config = dict(
    dataset='photos of plants and fungi (iNaturalist)',
    encoder_activation='gelu',
    encoder_mlp_ratio=3,
    encoder_patch_size=[8, 8],
    decoder_norm_position='post',
    decoder_mlp_ratio=3,
    decoder_fused_qkv=True,
    decoder_qk_norm=True,
    init='torch_default',
    beta2=0.999,
    adamw_lr_other_params=0.0019,
    gradient_noise=0.3,
    warmup_steps=470,
)
Rows from block 11 of the image encoder, named by matrix and row number. Rows with one number belong to one neuron. Each number is 128 + 24 x the weight over the matrix's rms, rounded and kept within 0 to 255. All counts start at 0. Numbers have three digits each.
# fc1: MLP up (encoder.blocks.11.mlp.fc1.weight, 768x256), inputs 128-255
# fc2: MLP down (encoder.blocks.11.mlp.fc2.weight, 256x768, transposed), outputs 128-255
fc1.732:147130134110107164127130106098153129178106157128183141163105146107109100129121148122116113140105176125108132108140123099135124099149135161172169090131147111152112126113123145126107146175144086126131091121107127117111179164081135105126118137119110162145162117139135123120141138152165123150114143162107118115164102148149111141094134142118141130144156103157129177123117118140141107090135
fc1.733:106121123135156139169112170121119117095105119093155155115111143110082152114066122086135112146129140122113133112149142118150089135160123121139123166129152108139122142133117135134122099124116149140162143124137146158123112125161135147109128155123118080122153155136174127089108146127115137137096152138077127105126131107106124136101138104144066141146128168137111123132103154140116134136117
fc1.734:115165098149101129120115090143166145128113124150135138127123174120104114135069140117118151125159130134104162134124164137145129115116101145124087136153153143165132136135139116131182129078131100121141077095108128115137088152135103129086096150145073105148124130124089129107141107152092184161132108148124072154121155085117146182113103116109108115086118124146137144130120091120148149127134
fc1.735:140127119124157151113146116191146136102124151079129168093134141113109131129123140137166143164117125119118097161156121135122164095107133152171131163098158151114133118098097129081091159135180104111172170121133145131120130137115119116117085162128120135161092099172165098108167143134148140125120154125148131114120122137150095161106153174129129149144077176155101110110136146145107099077122
fc1.736:152131124153104106125144109104130102111098100163112128144109134135142122118126161139143118141106105169123113121112165168125115096075135104145088088107107116137129102125091141099135114110115119132122117154154140134139096140121127129103134122095109100088074153182144150161163125106154140117154155084126114129169130065130127162130181168104100122145152112080132119137143116124115085116158
fc1.737:129121087071089167150134105129106128146135140096154154136122101121182158145130140150166142172179119103203135123096129080137144149149199157082121158094100145102125131103123140134164130143103142102141079098101169093121131156146125122142119143116099145119099155079105169174089129167130107128131102134092099120131152122123106139107123122139124164139077117165150126099165200125130142163185
fc1.738:135162119109101110103132111145142117117137147135167150128100097107095116122134084160097134158082110087137182107137114095111114133111118119067166135123141125120110124138139076117106105159113115106133134103145131103130099131155135130130119099154146127112103130098131126107108091137157120124124141129169139187122170131086089128139133109128121093113120082081159109144088148113098128140135
fc1.739:136188116134119129139130092130087114130142149110127108130102074131141141075100128140092122141134134063095094130129090088086143147114115086127146149167111117136105146128140125124126168137123106119139129149097100153121107099096131124131153104121169121156169132156105106153125168139120157138147185126129122108136121113097153116134139136132127112137138110107117140093145098123156145118115
fc1.740:174124091119107081136082120109130104175149144109151168150143101118143129150166118117143123083172153141145103174097150148119132147124121142151117143131138155125157163133124155130072134134137126137166097153158142144092131101073101109147119107159109127154132140160104133116151141069137125156128082136125162135147147125116132137148127181116165130120160162126106117138153155146167084133165
fc1.741:115168128128126164112118135122142131135115096115135147130107137109113129169133140204147144111149097127174190150127141098142095128151147163162153112135164118105106104135124133179121097156165135156100165095144127099101136110146166157088125175117117144079179100137109139084127108149152132131122100108103142093102132074140110125114115135154125148097148163143166144135118152121149163115095
fc1.742:139199121121126091133133119074114108117138104137095117135118134143120125101144079156141138117139182106133098120098126121138142128203122178175137102121130134157147128166150138110130124144122095151151141138159151135103080116103121139133146095159166163132151152093125091136137135132127159117110130103133148121134156171123131075154142140153137116125119146089108142106095162112169092121123
fc2.732:130128128123117126144138125130138171104128179119113118171141137151147146119145120121144081130121082089092128112131133177135134111126102105109136108138160112090143097088136107115144133101133133121115113130182156166152167149123130137170084141101166124138134135149117083107119144165119142146126130147145124134156092110109135107124140110104153081136163143132113099121098118099084145159148
fc2.733:108094130111090142142113147129148118129122093122123122150122112119139152098157148101133112107173109123075152118126130127115156125149145103135108113055125103145113128136146108127125111118144145151095092082181095144129136108138175134106128127142135153182143159181119156130140164166147137131125131098123158106120141100162117119085108130120136121130119096125108154133107138128123117101138
fc2.734:127104117121120158082128109157141189139144127158135110143125144156115119167141130178131103120176165135101131182151088195109165127133133112147173129139135122086152112103119148126125136142134138129178111121168122105104190134137111106105110099139173138147091124124124102100155108164131130124129132116119156113122143104120147133109120117148152113121136133122141123134129134131127133066153
fc2.735:122113130170152123149112129129132082156161145164163145105166112077168104112133149154125175088165136160109140065128110130119133122116123145114121132123122146203116126138116091132088137121080131118114119140102142086125119152097120117134148133102117079128140146141151106123155124103088095155133173097118106133138137125135102117097142131105116113163148110112105155147093143102099110081170
fc2.736:134122139116147128088109115167124138105146097099140163100133141095113118127083145122132127125130136111118168112102091155107140090142119166135139152144142104145148114130121126093131148149151097130104157142144117102102138138098148111100111102137119154147137169107143100123092132141112090111154081163133121147078127081143133133089168132120146135135126108144157149104099106114109137145089
fc2.737:055111150089158126150141092127136139116137106155091155122129170149170122108145192156070127143093157099164113148074109107104136125087088164135121131111133093144128127133127153140117117162169112139185138101162133125141128108069116126153121104133132100139159126119139157136114098102098142098123154128137106169155081092154139089140107121178158128166111103174145168117124149138119138123160
fc2.738:096111126129120135111150143142121116152120101122119146123162109115142113160172118101139149142093124171170153153114146112141150101112146119156109136122125126128130129162144133084111099135149100137085152106098177103117107113162146083113087117116110175116097114135137181146103113144113139120125096109109116099128057114180163135112145153165173127158119148147142127100120144139137173153136
fc2.739:151130083123143159108103164138126142169075130107112102135094125135106142104160140113184131143116096103177101144129136147120141121163143108126121098132137095098114117144137109114113107121170124141164097158137142123211115126140128143147151108060145145151110148104160171118135090141116125103113129143165089110137176125157135182096132080148118091116138137123111098088170110117159137093142
fc2.740:123153116139107152145133105129142116135126115099135138108140105149142173162155055162121115153127154144147156107112115113106130102119117106127141138144105156098115113174108108136134130119161146128122191105101105161145116170143104118129126185150136141143151098107109118143158111131124146115146147077129104151118169146131086104182101142150134121124088132089092163147145045114097170147114
fc2.741:142110139147119068116139123131131140123134132129109067125129091138160141118131118118066122129128121111112134106154143134084122133120164102151087123097106158139087127095158132124139146119131100129100153141143132137123147143083110140119129095129082139111121173115147109108116126104133143092079145100099148102091165100151134151109134124150134137137096129121132130141103139128171134088171
fc2.742:135117160106108139150142168139144150168110134141111098117164099122106105145081124142105136096147142139136145134132158119123089142159142115137131098115135163110108139138146142115135125098147123158140157135155110119146116136130148119152110118125125126119155113143123110159135086116123106097093102124083107129116136160163162120118083101119111144148133143096088126119170121115150112139130