From a checkpoint of a small image captioner.
Training: 9500 steps, batches of 384.
Data: trained on photos of plants and fungi (iNaturalist), 90422 training examples, 40.3 epochs.
Rows from block 13 of the image encoder of a small image captioner, named by matrix and row number. Rows with one number belong to one neuron. Each number is 500 + 50 x the weight over its row's rms, rounded and kept within 0 to 999. All counts start at 0. Numbers have three digits each.
Before each neuron's rows are labels from the 100 images, of 14848, where the neuron reaches its highest value: "top examples" is what is common among them. Only what is clearly more common there than usual is listed. The data: photos of plants and fungi (iNaturalist).
# fc1: MLP up (encoder.blocks.13.mlp.fc1.weight, 768x256), inputs 52-103
# fc2: MLP down (encoder.blocks.13.mlp.fc2.weight, 256x768, transposed), outputs 52-103

top examples: order Caryophyllales
fc1.675:498464530551583530443478562493569464478528453439511482444487424469495458432390573517557522549427528543491439620414562473472565527482480566423510477503517478
fc2.675:544535506471484565482522423481525504511514494450605568557463471532498510587462573478561395376476584465500488528448476516531554485531557433499495525538390528

top examples: order Asterales; family: Asteraceae
fc1.262:436570478458585517544457517426469399506498503498550599396524452444425585573670566474561552500510518482548492489472498493593489482457489521507495538451579490
fc2.262:417454526525506540448512558532590417440518416517508479506531548619565457414502578520493449436563589445520481425494516482495474551560448416468417431582577501

top examples: order Caryophyllales
fc1.704:538495463504474444478520435489462492488462531469579538433471582595458541391471507526514489517467506456439510480469523512504512574441468583503538485533556444
fc2.704:542497506546507468438548506497594528497546455452426653538546545526590480512495465563439512468461509517510471620494512543470474517508546548482543535477467501

top examples: order Asterales; family: Asteraceae
fc1.667:449530566422537488592486526480512554384408438509451548539582535575438440569537443498481513535521472476477469477536440493433530459511420437517508471444604574
fc2.667:570503525474544581508500496413466485510556445545419520522505450446468555525575472525542463459444560494515517507520512495532452464444563625566536432494504430

top examples: order Fabales; family: Fabaceae
fc1.757:500490556418501547438432475492469520533540563547523475469429498479502475442503379464507476433595446422495498472492442413529488500474494501530482444483480477
fc2.757:502521496538486439500444505578559543518445536469539381655532515494559469488541636518457521485555601476623521535478449448492510532526520463502553373529559511

top examples: family: Asteraceae; order: Asterales; order Ranunculales
fc1.489:548466447441502466503488557471537548484486503439467565439563479487555494543502536561508486399519525527468433445623492568509459504573427516426453444554518537
fc2.489:579521403470581520601475482587492491401526490534511387479396417417551478441505508569574559527467423588485481541480565447566470599518561509514597536478457550

top examples: order Asterales; family: Asteraceae
fc1.693:545539508471395459426484501535520430470407537501493479556547545427545473485593520427480447473543444510457455434482426506584514447514499498402454483503555490
fc2.693:462455496421451470382472526512501481527600430476471550460410538612468518456475445494487516507488482583551413458526427523503440586595370474524510471450522563

top examples: class Liliopsida
fc1.482:410458456521518504496531550470536542497463573497449497531427494431588508512438504496494493504551489504462526494491502425386555581573427426521542344572473634
fc2.482:556508436574603412546431437462474459556437495550524514512536513502603558429558464518437487518507480420552483553515553509480560447485503495409561458615529533

top examples: order Lamiales
fc1.751:532540419517537552558481500476479484558532472521516491493455465496544374512504424497540554532454482509532482508504503520367471495446561471458467408566444462
fc2.751:476496546464601460499451560489547453513552442558413565450539483517493521540532607555523505514437475532530534463424556415478508394515602500537430510463499460

top examples: order Asterales; family: Asteraceae
fc1.706:481454549543454544518494448474517434490539472520502587554537535444564450529590533515505552560489519441466390481487475546488477452475487475442455582436471587
fc2.706:448489493536575580481515486441400468554514475492528467481485530521530509510498509585476499490374431549457438425513498482547513472431576534467495478419475442

top examples: order Asterales; family: Asteraceae
fc1.531:527450558464484463518496418498504471535460571534454512466567528510511574466607486583533464550403502532483471548482560551414565482466393544469412452516540563
fc2.531:472572418563493491525522456575394555542537584495483481506637489522543470499513602483563532491487482528473497450519515479479469473643458494511458467562540496

top examples: order Lamiales
fc1.657:524579494498518477509495527544451496491539504419478601537446519559554384408546532458538477479472476551595441467502559408496562500529410536528473424507528469
fc2.657:499436424591499574475514537418602538507442443488494497416495551432475468534446608522407447536479418504420536519428469641544494501390531539516566532505455539

top examples: order Fabales; family: Fabaceae
fc1.260:515528531472524522580518500489465556525479571489485452579456537559529467435548470540410504488459477448462432523474386443495553451565578484451553404489503586
fc2.260:526477470534506471452487501580516579619509522564562496417406423568617571409464449497491458555517415458598448455481393455516466431510418573497503514413516505

top examples: order Asterales; family: Asteraceae
fc1.444:444528486413544501545483478501444508391468513510486470514534473567602533351522516445524478540463392525458452516428521477491404543513440431482394438488451544
fc2.444:517374516506524540545522480441600523553541560474534578508503561480478470485639466428578436504481518470500494483514547562534431496506519480517482485429501402

top examples: order Asterales; family: Asteraceae
fc1.535:520486531479454526600444525486496545493496397463452470493449535569465425547586575597500530529522410512550523499472531564509527524522570439427548410464487444
fc2.535:631513465439436588445549526446468556464459499510569489483514564484527502469460545510436430466429504415579452464475524508529552517576505513526428496508515434

top examples: class Liliopsida
fc1.601:531467479534547521502476518524423503577406497494460588543514582490531553508449448574513428363518528480503434552572464503552575504527605471507513479451539526
fc2.601:448448585486551390517560508422518528470593476528583490471557440521497479561474534438436581515507471477539467484556498438486490461474518540479598439487581473

top examples: order Asterales; family: Asteraceae
fc1.587:481490485515448570584444544621460495455531491489458517504483530602572465394356449404441448505438579488463501501467493559456485504489508522451425396540523528
fc2.587:487523405491511441491589483507380511452440408483525481441464504450498516481515613522505502500409419536416383515509499475571484544625517544543425439477501326

top examples: order Asterales; family: Asteraceae
fc1.107:493532450412397514544421483475472599446586492468472412465512548490540439494415489492569479427541500475399475538534591519495534440493552577496480499441481498
fc2.107:550459503421570482552495568510531512510506464531435548495492513530506463527484549469554584546552578463433522456567547462589481372509492559408493511505555611

top examples: order Asterales; family: Asteraceae
fc1.395:463479514547523457511488425402525417533568550542558530663491595465456487429440475533470467422491546581548429482493424546535466523457526466487519451504563479
fc2.395:520508461558397484393592439511538491536604439604501489517442510485531464549484607642462592415457554596450476516478514525471390411558483495552516521505418529

top examples: order Asterales; family: Asteraceae
fc1.632:505443494544434485468457514451556592505443559493502507484535491548433572441423616535544531540469500482506508438489455489493534577546501566541473463496496486
fc2.632:479481438431514520565512508590465500575518473493496533502560543426477474433562483518518565525580537462517548606584540518439430563565517592431548503456506498

top examples: order Asterales; family: Asteraceae
fc1.313:486547421571494456444554519454497536507460543465471431551427539482448532487453556484504498521440452466543470506480550582502459541501514472465454431505473500
fc2.313:466483479504572471575479505498474541542478503449531492511473537461552430503497500547505479535430580533408543490526527466596495482571438456415558574470483441

top examples: order Ranunculales; family: Asteraceae; order: Asterales
fc1.434:471526507367534509451462459523466487516610555570537533491436516466440440514538463525516505501454499503443507531499508517497504530563473546405438447517430587
fc2.434:576583466605523628477501559488524600468555504485521553485553431497486540578483497520477567382530502534536547526536482524516430487578583518497497561531581498

top examples: order Ranunculales; family: Papaveraceae; text has "poppy"
fc1.648:443616469542580423395596493541569558485563487496517518461465554441477469533528482482496470545603515511491394570545469478527547508536538582495481435495534507
fc2.648:582616564521530576464577560555557536452471501522559545485395532556475450517599491489527445440448485514570485563576492514372558538482544486481545640505463494