{"model": "image captioner", "encoder_norm_position": "post", "encoder_layers": 16, "decoder_activation": "gelu", "decoder_fused_qkv": true, "decoder_qk_norm": true, "decoder_parallel_block": false, "max_grad_norm": 3.0, "lr_schedule": "step", "warmup_steps": 470}
Rows from block 12 of the image encoder of a small image captioner, named by matrix and row number. Rows with one number belong to one neuron. Each number is 128 + 32 x the weight over its row's rms, rounded and kept within 0 to 255. All counts start at 0. Numbers have three digits each.
After each neuron's rows are labels from the 100 images, of 14848, where the neuron reaches its highest value: "strongest on" is what is common among them; "place" is the part of the image that holds the peak. Only what is clearly more common there than usual is listed. The data: photos of plants and fungi (iNaturalist).
# fc1: MLP up (encoder.blocks.12.mlp.fc1.weight, 768x256), inputs 0-255
# fc2: MLP down (encoder.blocks.12.mlp.fc2.weight, 256x768, transposed), outputs 0-255

fc1.193:134142106156153141093140122091108112142132065172123176067102131156128121133096191122155099126117149111129140083114153128142156123102169104108105121178119170126137159049052109113135169086108093102074139106132123093130161078184088113112116165124078111127102122117141148159126144135144120200101163129103169178172097189181161180113099109149214088139139076140193095119117167156142137082154171152138124136134106165137140155099144141122154112142135108177114102133108093132150161105161124106103137134095123055108104129122107155113150092163175103147062157154183135109128172181139125103161121099099116187079183144126182120127161168125127142119119070201159115155106086091062095037115091144133086106095087167127071119119198083116123138084180132148111146161153090067135157140124048
fc2.193:083066145108193117153145128120138115212143063059152156117170124157088143170116131143093130161101119143171158138127124163070137138132208109084116123162131123140134128078155152095153080145103099141150077064170124094160115101143151218087194157175064091066125121132199116126074148084095142158127077138139115140121096129134163178098109125150150138073123048104123098143110079131117149073144067163186152096194148131116188116112180088125172119126115156093113098131177129129124157147090134144142113111127118200124112175098176097086114208145164091112167124089099129123137121100172132110126104133103082121119118102141100165126170188141054119137102165176159116136164082120109137123126154150127111145098116113110121178178124121121191119171126105199099122117126132129161129114118134
strongest on: order Asterales; family: Asteraceae
place: middle right

fc1.705:121150158115137142126102149160168137171110116081087092131148167135139149157148124112076117095122114050105159137158091107137096128134111155131164151113149151129128142098213123167100088163083139142120120149089205100086155110138134154204141100131156152118149121116146120115051146244126149212132121133112123128145145138109138114139143132142116116134136161126108145131089147157155106086165140189154083129086165157102090122086152145090096123130156120140086167158121205094102134161089143069100090134117137126155115123118149143121165125162131159161208106172103089122200142117188182147102163103120157169086186111131111124137164097173125080093102159089094115114101102049210155069107108167155145104144108194179146148168122122134175093164039153133187087161122095106166131138124149
fc2.705:090098082142144157113131141132115163115149159164136127123123117132109171116106166091130152123111152123116117093089134177145090145117178136117067156151089155121155099193118145195191103160131113103077187107153055129122137154116152167173084092082148115172138179148109115119151085199153109143173082115135117151137186123107115160130123119141125132102125135141156109104066116148091133078161125133136133122098135069066071099142190156090090122150136158134108087138113147180085151148114119165148150111132156170085172164068145127129130122128047144139134110143152091106045096145132087110054134135101174119132104155152077073171195124167165110122140091082189111141210139144124130168144123156173073157064162152200105152144123162132094129124125123144057127178139081154189134090070170
strongest on: order Asterales; family: Asteraceae
place: middle right; middle left

fc1.636:123160137115095014171095098147070126134107135126146162134165190144150138117161120114067134125150207100141136152138100151172148161090116127114173157118088139095121132127145139150131123189109208107163169048139133141118121150135163144118128169139107126158125078055112139082190087139200161132105173120125108074110165134108143149179187162135133104141114096130148121076123157166102113092180086134161167135116147168140113142166141100165105101109076155095108104164143181121127087136141075130114103124102147145079118097113137148152086101130109169149122157091130131117123080069064112160117089096092135163088132101118143088191112118145101140140065142074185110121151097156123183110046087115090127181125084070119129136159100098105154183202134145061128155096105144107156145124145065
fc2.636:140148131125108167107146067128141105136117154230186116078107091096201142144123090120141103165086129084069154100120153173124108167145104150097072156116128117069144147101096114178121121156095090052089169100128103153078138141119076143146051163113138148081119143065078117141142162154107135168143142144070146121122130133184094151183132138124097170136130142104170133107172127129106138143102149174093115132097166120150104129122141094173133139154133108192045156163159142062123152133182135101138116151123134154161126067156082106140103094150163156119031137154112121107158171160181126128216135131134139097125115076160148103121141096118068134177174110175177197131168109111110087175082153107151153127096105123089099122138114101124095120111073165098154139150134111175094202137106132
strongest on: order Caryophyllales; family: Cactaceae
place: middle left

fc1.294:133081139106127148147156127112159119141118087147141116172119113165132103154025141144139155098140134196149130155114151126167128089121120125080096135083125140157076130079104107150158122106063126159135127158122178138139132131173103161164160091154099148167125078114149162117106126110138160106120176138091084210049124189155116135140078041144141145153137146092140192105122160142130151123084149085134066014166112092103124070104177138162132111102142139173138090114129189092172143159074115119153183081135115129145119168147144081166133159076128107156121115116096114143139088088166148139156130154104114125183097122100157156187124102062076146130126181155132099145097144117117038070157164071117126153172118191156130136132151185115106162093121119117079107091146120088105111163137181
fc2.294:109136147060122155093110125154167115148134163098124151134204073176139139079062152168062173178108154166147117164153145203090158124054127133125124080106120188139131112197090162104125166158158089126109121096175140146121119157123181129119119154084076079140083122122128128129151098157154105129159107111193152165128179110120132101097139124161181125134142127145172124097205120119152122079154121125169127099094081122129116163102130153109135151107154140122135071155180100168132104112163140125132145144108124090145104099112137110171123096067055141133161146159110101127074141130112168093155077116168099123121157119150099178183076114160071105112132109093095113121151126158090141132146138084152129150175130185138090083125183200197142144116074090133099117138185156122213104184191072
strongest on: class Liliopsida
place: middle left

fc1.730:092151142147169107138141154067112148139158075095134142122122140074138112149131064118104151119070054112133193177203126162138088212176116094141126092166163082165170090108115110117157172156170131114088105055152129129115110112170142175153148131179188169146080091106111119151118085121107131106189101140126096148103129151149133113124131123146161108076189202197146079134107104136146109146124208152112129105167109081124110114099061126061147155129163190085076091109095132164151133153132125087116210085119118085129066122150100136136103128094167176129112145115121118172111136121080121143107105138133111098169127192120197103138158149139143159157134099159130171138142137122131126171117128101183119156167140099103102193090123154072116141144130127116148142098111139164175104075174195
fc2.730:097127091102128094129116125164108133142121104105087090127159137156114151148106082091141115156134175149111108127129102066145151134141205087069089165164124130103169181129171101075159135107138170130115122093152112092117149180128112108183160174102157160111058119082132149076105137159098113125146193145123116109120101106185106055204161137185140141169169125164113129096141141193115161105059140105097145215172125179163127131106102123135112125086133127151139100080133116126099066090112077152185133117070148119103087092129117124134122132150183111120123086151079107124188055113157151117138161126090108126107196162114104070094185190121155108110141110135175202182182130161123149135165134117109105126102201111154151160134122111198098125116116130153153114138159107138100060173104074
strongest on: kingdom Fungi
place: middle right

fc1.230:162144106104125081121171118145208140112157103115177116144151174174088117114097135117156114113169108045119134141038182161180101178146149147128105177227133148176103126120123110163132116179140160144165035110095163128083077124141182135126101138178130137094147122119120116181149096149189103144175146099170126122156134137080083051173168102135112137115145144118183105129098143143163092141122150098158098107139099147106131139086117162064172156140100125116105154097158046175169198128125143126140130125100200117097138093107162104126135136154083125098148107152130149087124118133125130114074111118182136146124126131089130156122178141076097104130151154102140115163102108111126134091165149120057122162146234178154178125171167123158126113145135193133127120145134062170134171094134103
fc2.230:105125123147065182140121148138136157177111107124073123071132131127136149090131142110132170075121107126148125151080116119149173167178132117095133140128137131176140104135131089122120103166082117151146158080165166229095148082063124089082154115109123106133137124186132177142147075150131087187110169134151089109130131128108153168110163060150178148128154157183120093154153189177161081135123098168127103174117151130073132059158124132076143122158135106122136051129112050033153082139089089165076193079090163130171166148080141145144149137145106113152134124138123178096083105150171107130124090151142158143148127094156143161074125119067094165053099145071121077178168163077119126136118126151110073141147142091147119120132152165124088124160122077122091109133158112151124116096084169
strongest on: order Asterales; family: Asteraceae
place: middle right