Weights of a small image captioner: 10.9M parameters.
Rows from block 10 of the image encoder of a small image captioner, named by matrix and row number. Rows with one number belong to one neuron. Each number is 50 + 12 x the weight over its row's rms, rounded and kept within 0 to 99. All counts start at 0. After the name is the row's rms in percent of the matrix's.
After each neuron's rows are labels from the 100 images, of 14848, where the neuron reaches its highest value: "patch colour" is the nearest of a few named colours to the mean colour under the peak; "strongest on" is what is common among them. Only what is clearly more common there than usual is listed. The data: photos of plants and fungi (iNaturalist). In brackets: how many of the 100, against the usual share in percent.
# fc1: MLP up (encoder.blocks.10.mlp.fc1.weight, 768x256), inputs 86-171
# fc2: MLP down (encoder.blocks.10.mlp.fc2.weight, 256x768, transposed), outputs 86-171

fc1.562 103:36 57 59 36 68 39 46 62 54 79 34 72 50 46 37 60 63 51 54 62 65 43 84 53 26 41 73 62 66 44 51 50 48 57 70 37 26 50 55 54 61 44 46 54 44 56 70 45 49 62 71 34 43 45 38 44 49 58 42 60 43 47 42 64 56 49 46 63 52 66 65 48 58 50 39 68 66 52 68 29 55 52 36 45 60 47
fc2.562 097:46 42 33 71 68 57 36 59 47 66 72 63 37 52 38 40 74 53 46 74 45 45 68 54 59 42 56 55 47 55 38 65 61 54 49 42 60 65 43 64 57 29 58 52 40 46 48 79 46 35 37 50 47 47 65 63 33 39 45 59 36 25 61 52 50 45 53 40 13 43 47 70 18 52 45 44 41 42 63 46 41 45 55 68 58 70
patch colour: yellow (37 vs 0.4)
strongest on: order Asterales (30 vs 11.2); family: Asteraceae (30 vs 10.9)

fc1.689 104:61 52 43 50 15 38 50 41 62 35 50 34 44 27 27 13 65 54 60 45 38 43 35 65 41 55 41 44 56 49 48 36 49 40 27 31 25 56 59 61 44 60 50 46 43 28 57 55 47 62 56 58 44 45 71 45 46 46 47 57 48 57 69 51 58 47 56 33 45 54 58 65 57 59 43 34 42 62 52 46 43 36 52 41 60 36
fc2.689 108:41 44 53 32 43 37 60 25 42 46 40 60 56 27 84 49 41 38 59 63 68 75 47 35 62 46 32 51 37 55 57 37 72 45 49 61 48 57 30 76 51 44 45 48 43 57 58 25 53 52 39 50 45 46 30 58 52 48 64 50 29 53 45 36 51 56 39 53 42 23 59 51 53 52 49 65 37 37 54 81 48 50 51 42 45 69
patch colour: grey (77 vs 49)
strongest on: order Caryophyllales (25 vs 7.7)

fc1.43 091:51 51 48 42 51 39 57 49 62 60 45 35 41 56 61 51 56 42 49 49 37 62 75 52 30 59 30 66 54 65 45 42 23 33 53 55 51 47 56 47 35 40 49 22 48 37 60 72 53 45 66 32 52 50 59 49 50 38 46 57 51 46 47 44 59 60 37 48 67 47 37 47 60 41 37 42 44 37 43 58 37 68 28 31 68 73
fc2.43 094:59 42 35 38 56 51 63 42 68 35 43 64 34 55 37 46 54 52 62 49 48 29 40 50 42 47 52 53 43 53 47 43 60 44 87 44 49 44 54 35 66 57 55 38 64 70 43 40 43 38 38 58 45 34 35 46 68 59 50 69 43 41 58 53 58 34 43 53 61 46 45 59 37 65 53 55 59 51 17 72 35 35 27 40 41 44
patch colour: pink (37 vs 3.7)
strongest on: order Asterales (32 vs 11.2); family: Asteraceae (31 vs 10.9)

fc1.613 103:47 31 55 58 59 42 49 39 52 28 62 49 44 60 39 50 45 27 37 24 69 57 65 39 56 41 64 74 36 51 49 46 48 65 47 49 55 48 47 62 64 45 60 47 51 44 49 53 44 72 51 45 55 74 47 50 61 63 53 63 33 38 39 59 45 48 50 59 27 59 23 74 38 39 58 34 64 64 46 42 52 60 62 58 65 49
fc2.613 104:42 74 47 58 76 42 43 55 48 18 54 52 20 57 44 41 46 47 61 46 34 59 57 64 54 25 33 67 47 61 52 48 36 25 52 47 43 57 58 58 48 35 45 63 39 60 50 40 61 77 58 50 63 46 64 57 38 67 76 49 40 41 46 39 65 49 38 43 73 57 61 47 56 44 44 51 70 57 60 70 69 72 52 42 47 45
patch colour: pink (29 vs 3.7)
strongest on: order Caryophyllales (33 vs 7.7); family: Cactaceae (26 vs 3.3)

fc1.266 099:30 28 44 69 33 67 35 49 50 44 51 55 61 25 49 20 46 49 39 47 49 54 48 49 57 62 56 56 54 32 63 42 51 42 45 50 56 51 53 53 60 46 54 58 52 47 47 73 71 39 54 32 61 67 61 30 44 61 54 61 43 50 42 35 36 37 48 37 61 53 54 24 33 48 55 42 32 51 67 56 73 47 42 43 43 80
fc2.266 102:39 52 51 48 45 40 50 54 44 65 40 53 09 19 58 59 55 44 48 63 48 44 32 67 40 48 47 43 38 54 54 75 66 62 50 58 40 48 39 48 48 41 51 60 50 33 25 52 31 57 60 40 59 38 43 71 12 43 37 64 62 44 53 73 44 40 45 62 58 52 65 51 64 58 62 48 47 39 34 41 41 63 53 60 50 51
patch colour: orange (28 vs 0.3)
strongest on: order Ranunculales (27 vs 4.2)

fc1.84 092:49 38 56 51 29 64 50 60 47 68 63 44 52 52 37 43 58 36 49 56 40 43 49 60 64 51 48 55 71 53 42 43 38 39 56 43 49 42 46 49 53 56 62 66 27 62 58 56 57 50 46 44 52 65 41 65 67 45 59 59 38 42 44 53 11 39 55 51 54 36 35 45 36 64 49 43 57 56 46 62 40 44 61 57 54 46
fc2.84 098:48 36 45 70 50 30 27 59 50 62 64 69 63 46 60 63 41 34 57 45 74 48 41 59 29 76 69 45 47 68 44 48 41 54 42 52 55 41 50 55 66 34 52 68 62 45 37 47 51 64 35 40 41 38 50 30 54 47 36 74 60 32 55 51 58 57 38 43 51 35 42 61 70 48 38 68 49 44 54 50 54 56 41 67 40 47
patch colour: orange (30 vs 0.3); yellow (27 vs 0.4)
strongest on: order Asterales (36 vs 11.2); family: Asteraceae (36 vs 10.9)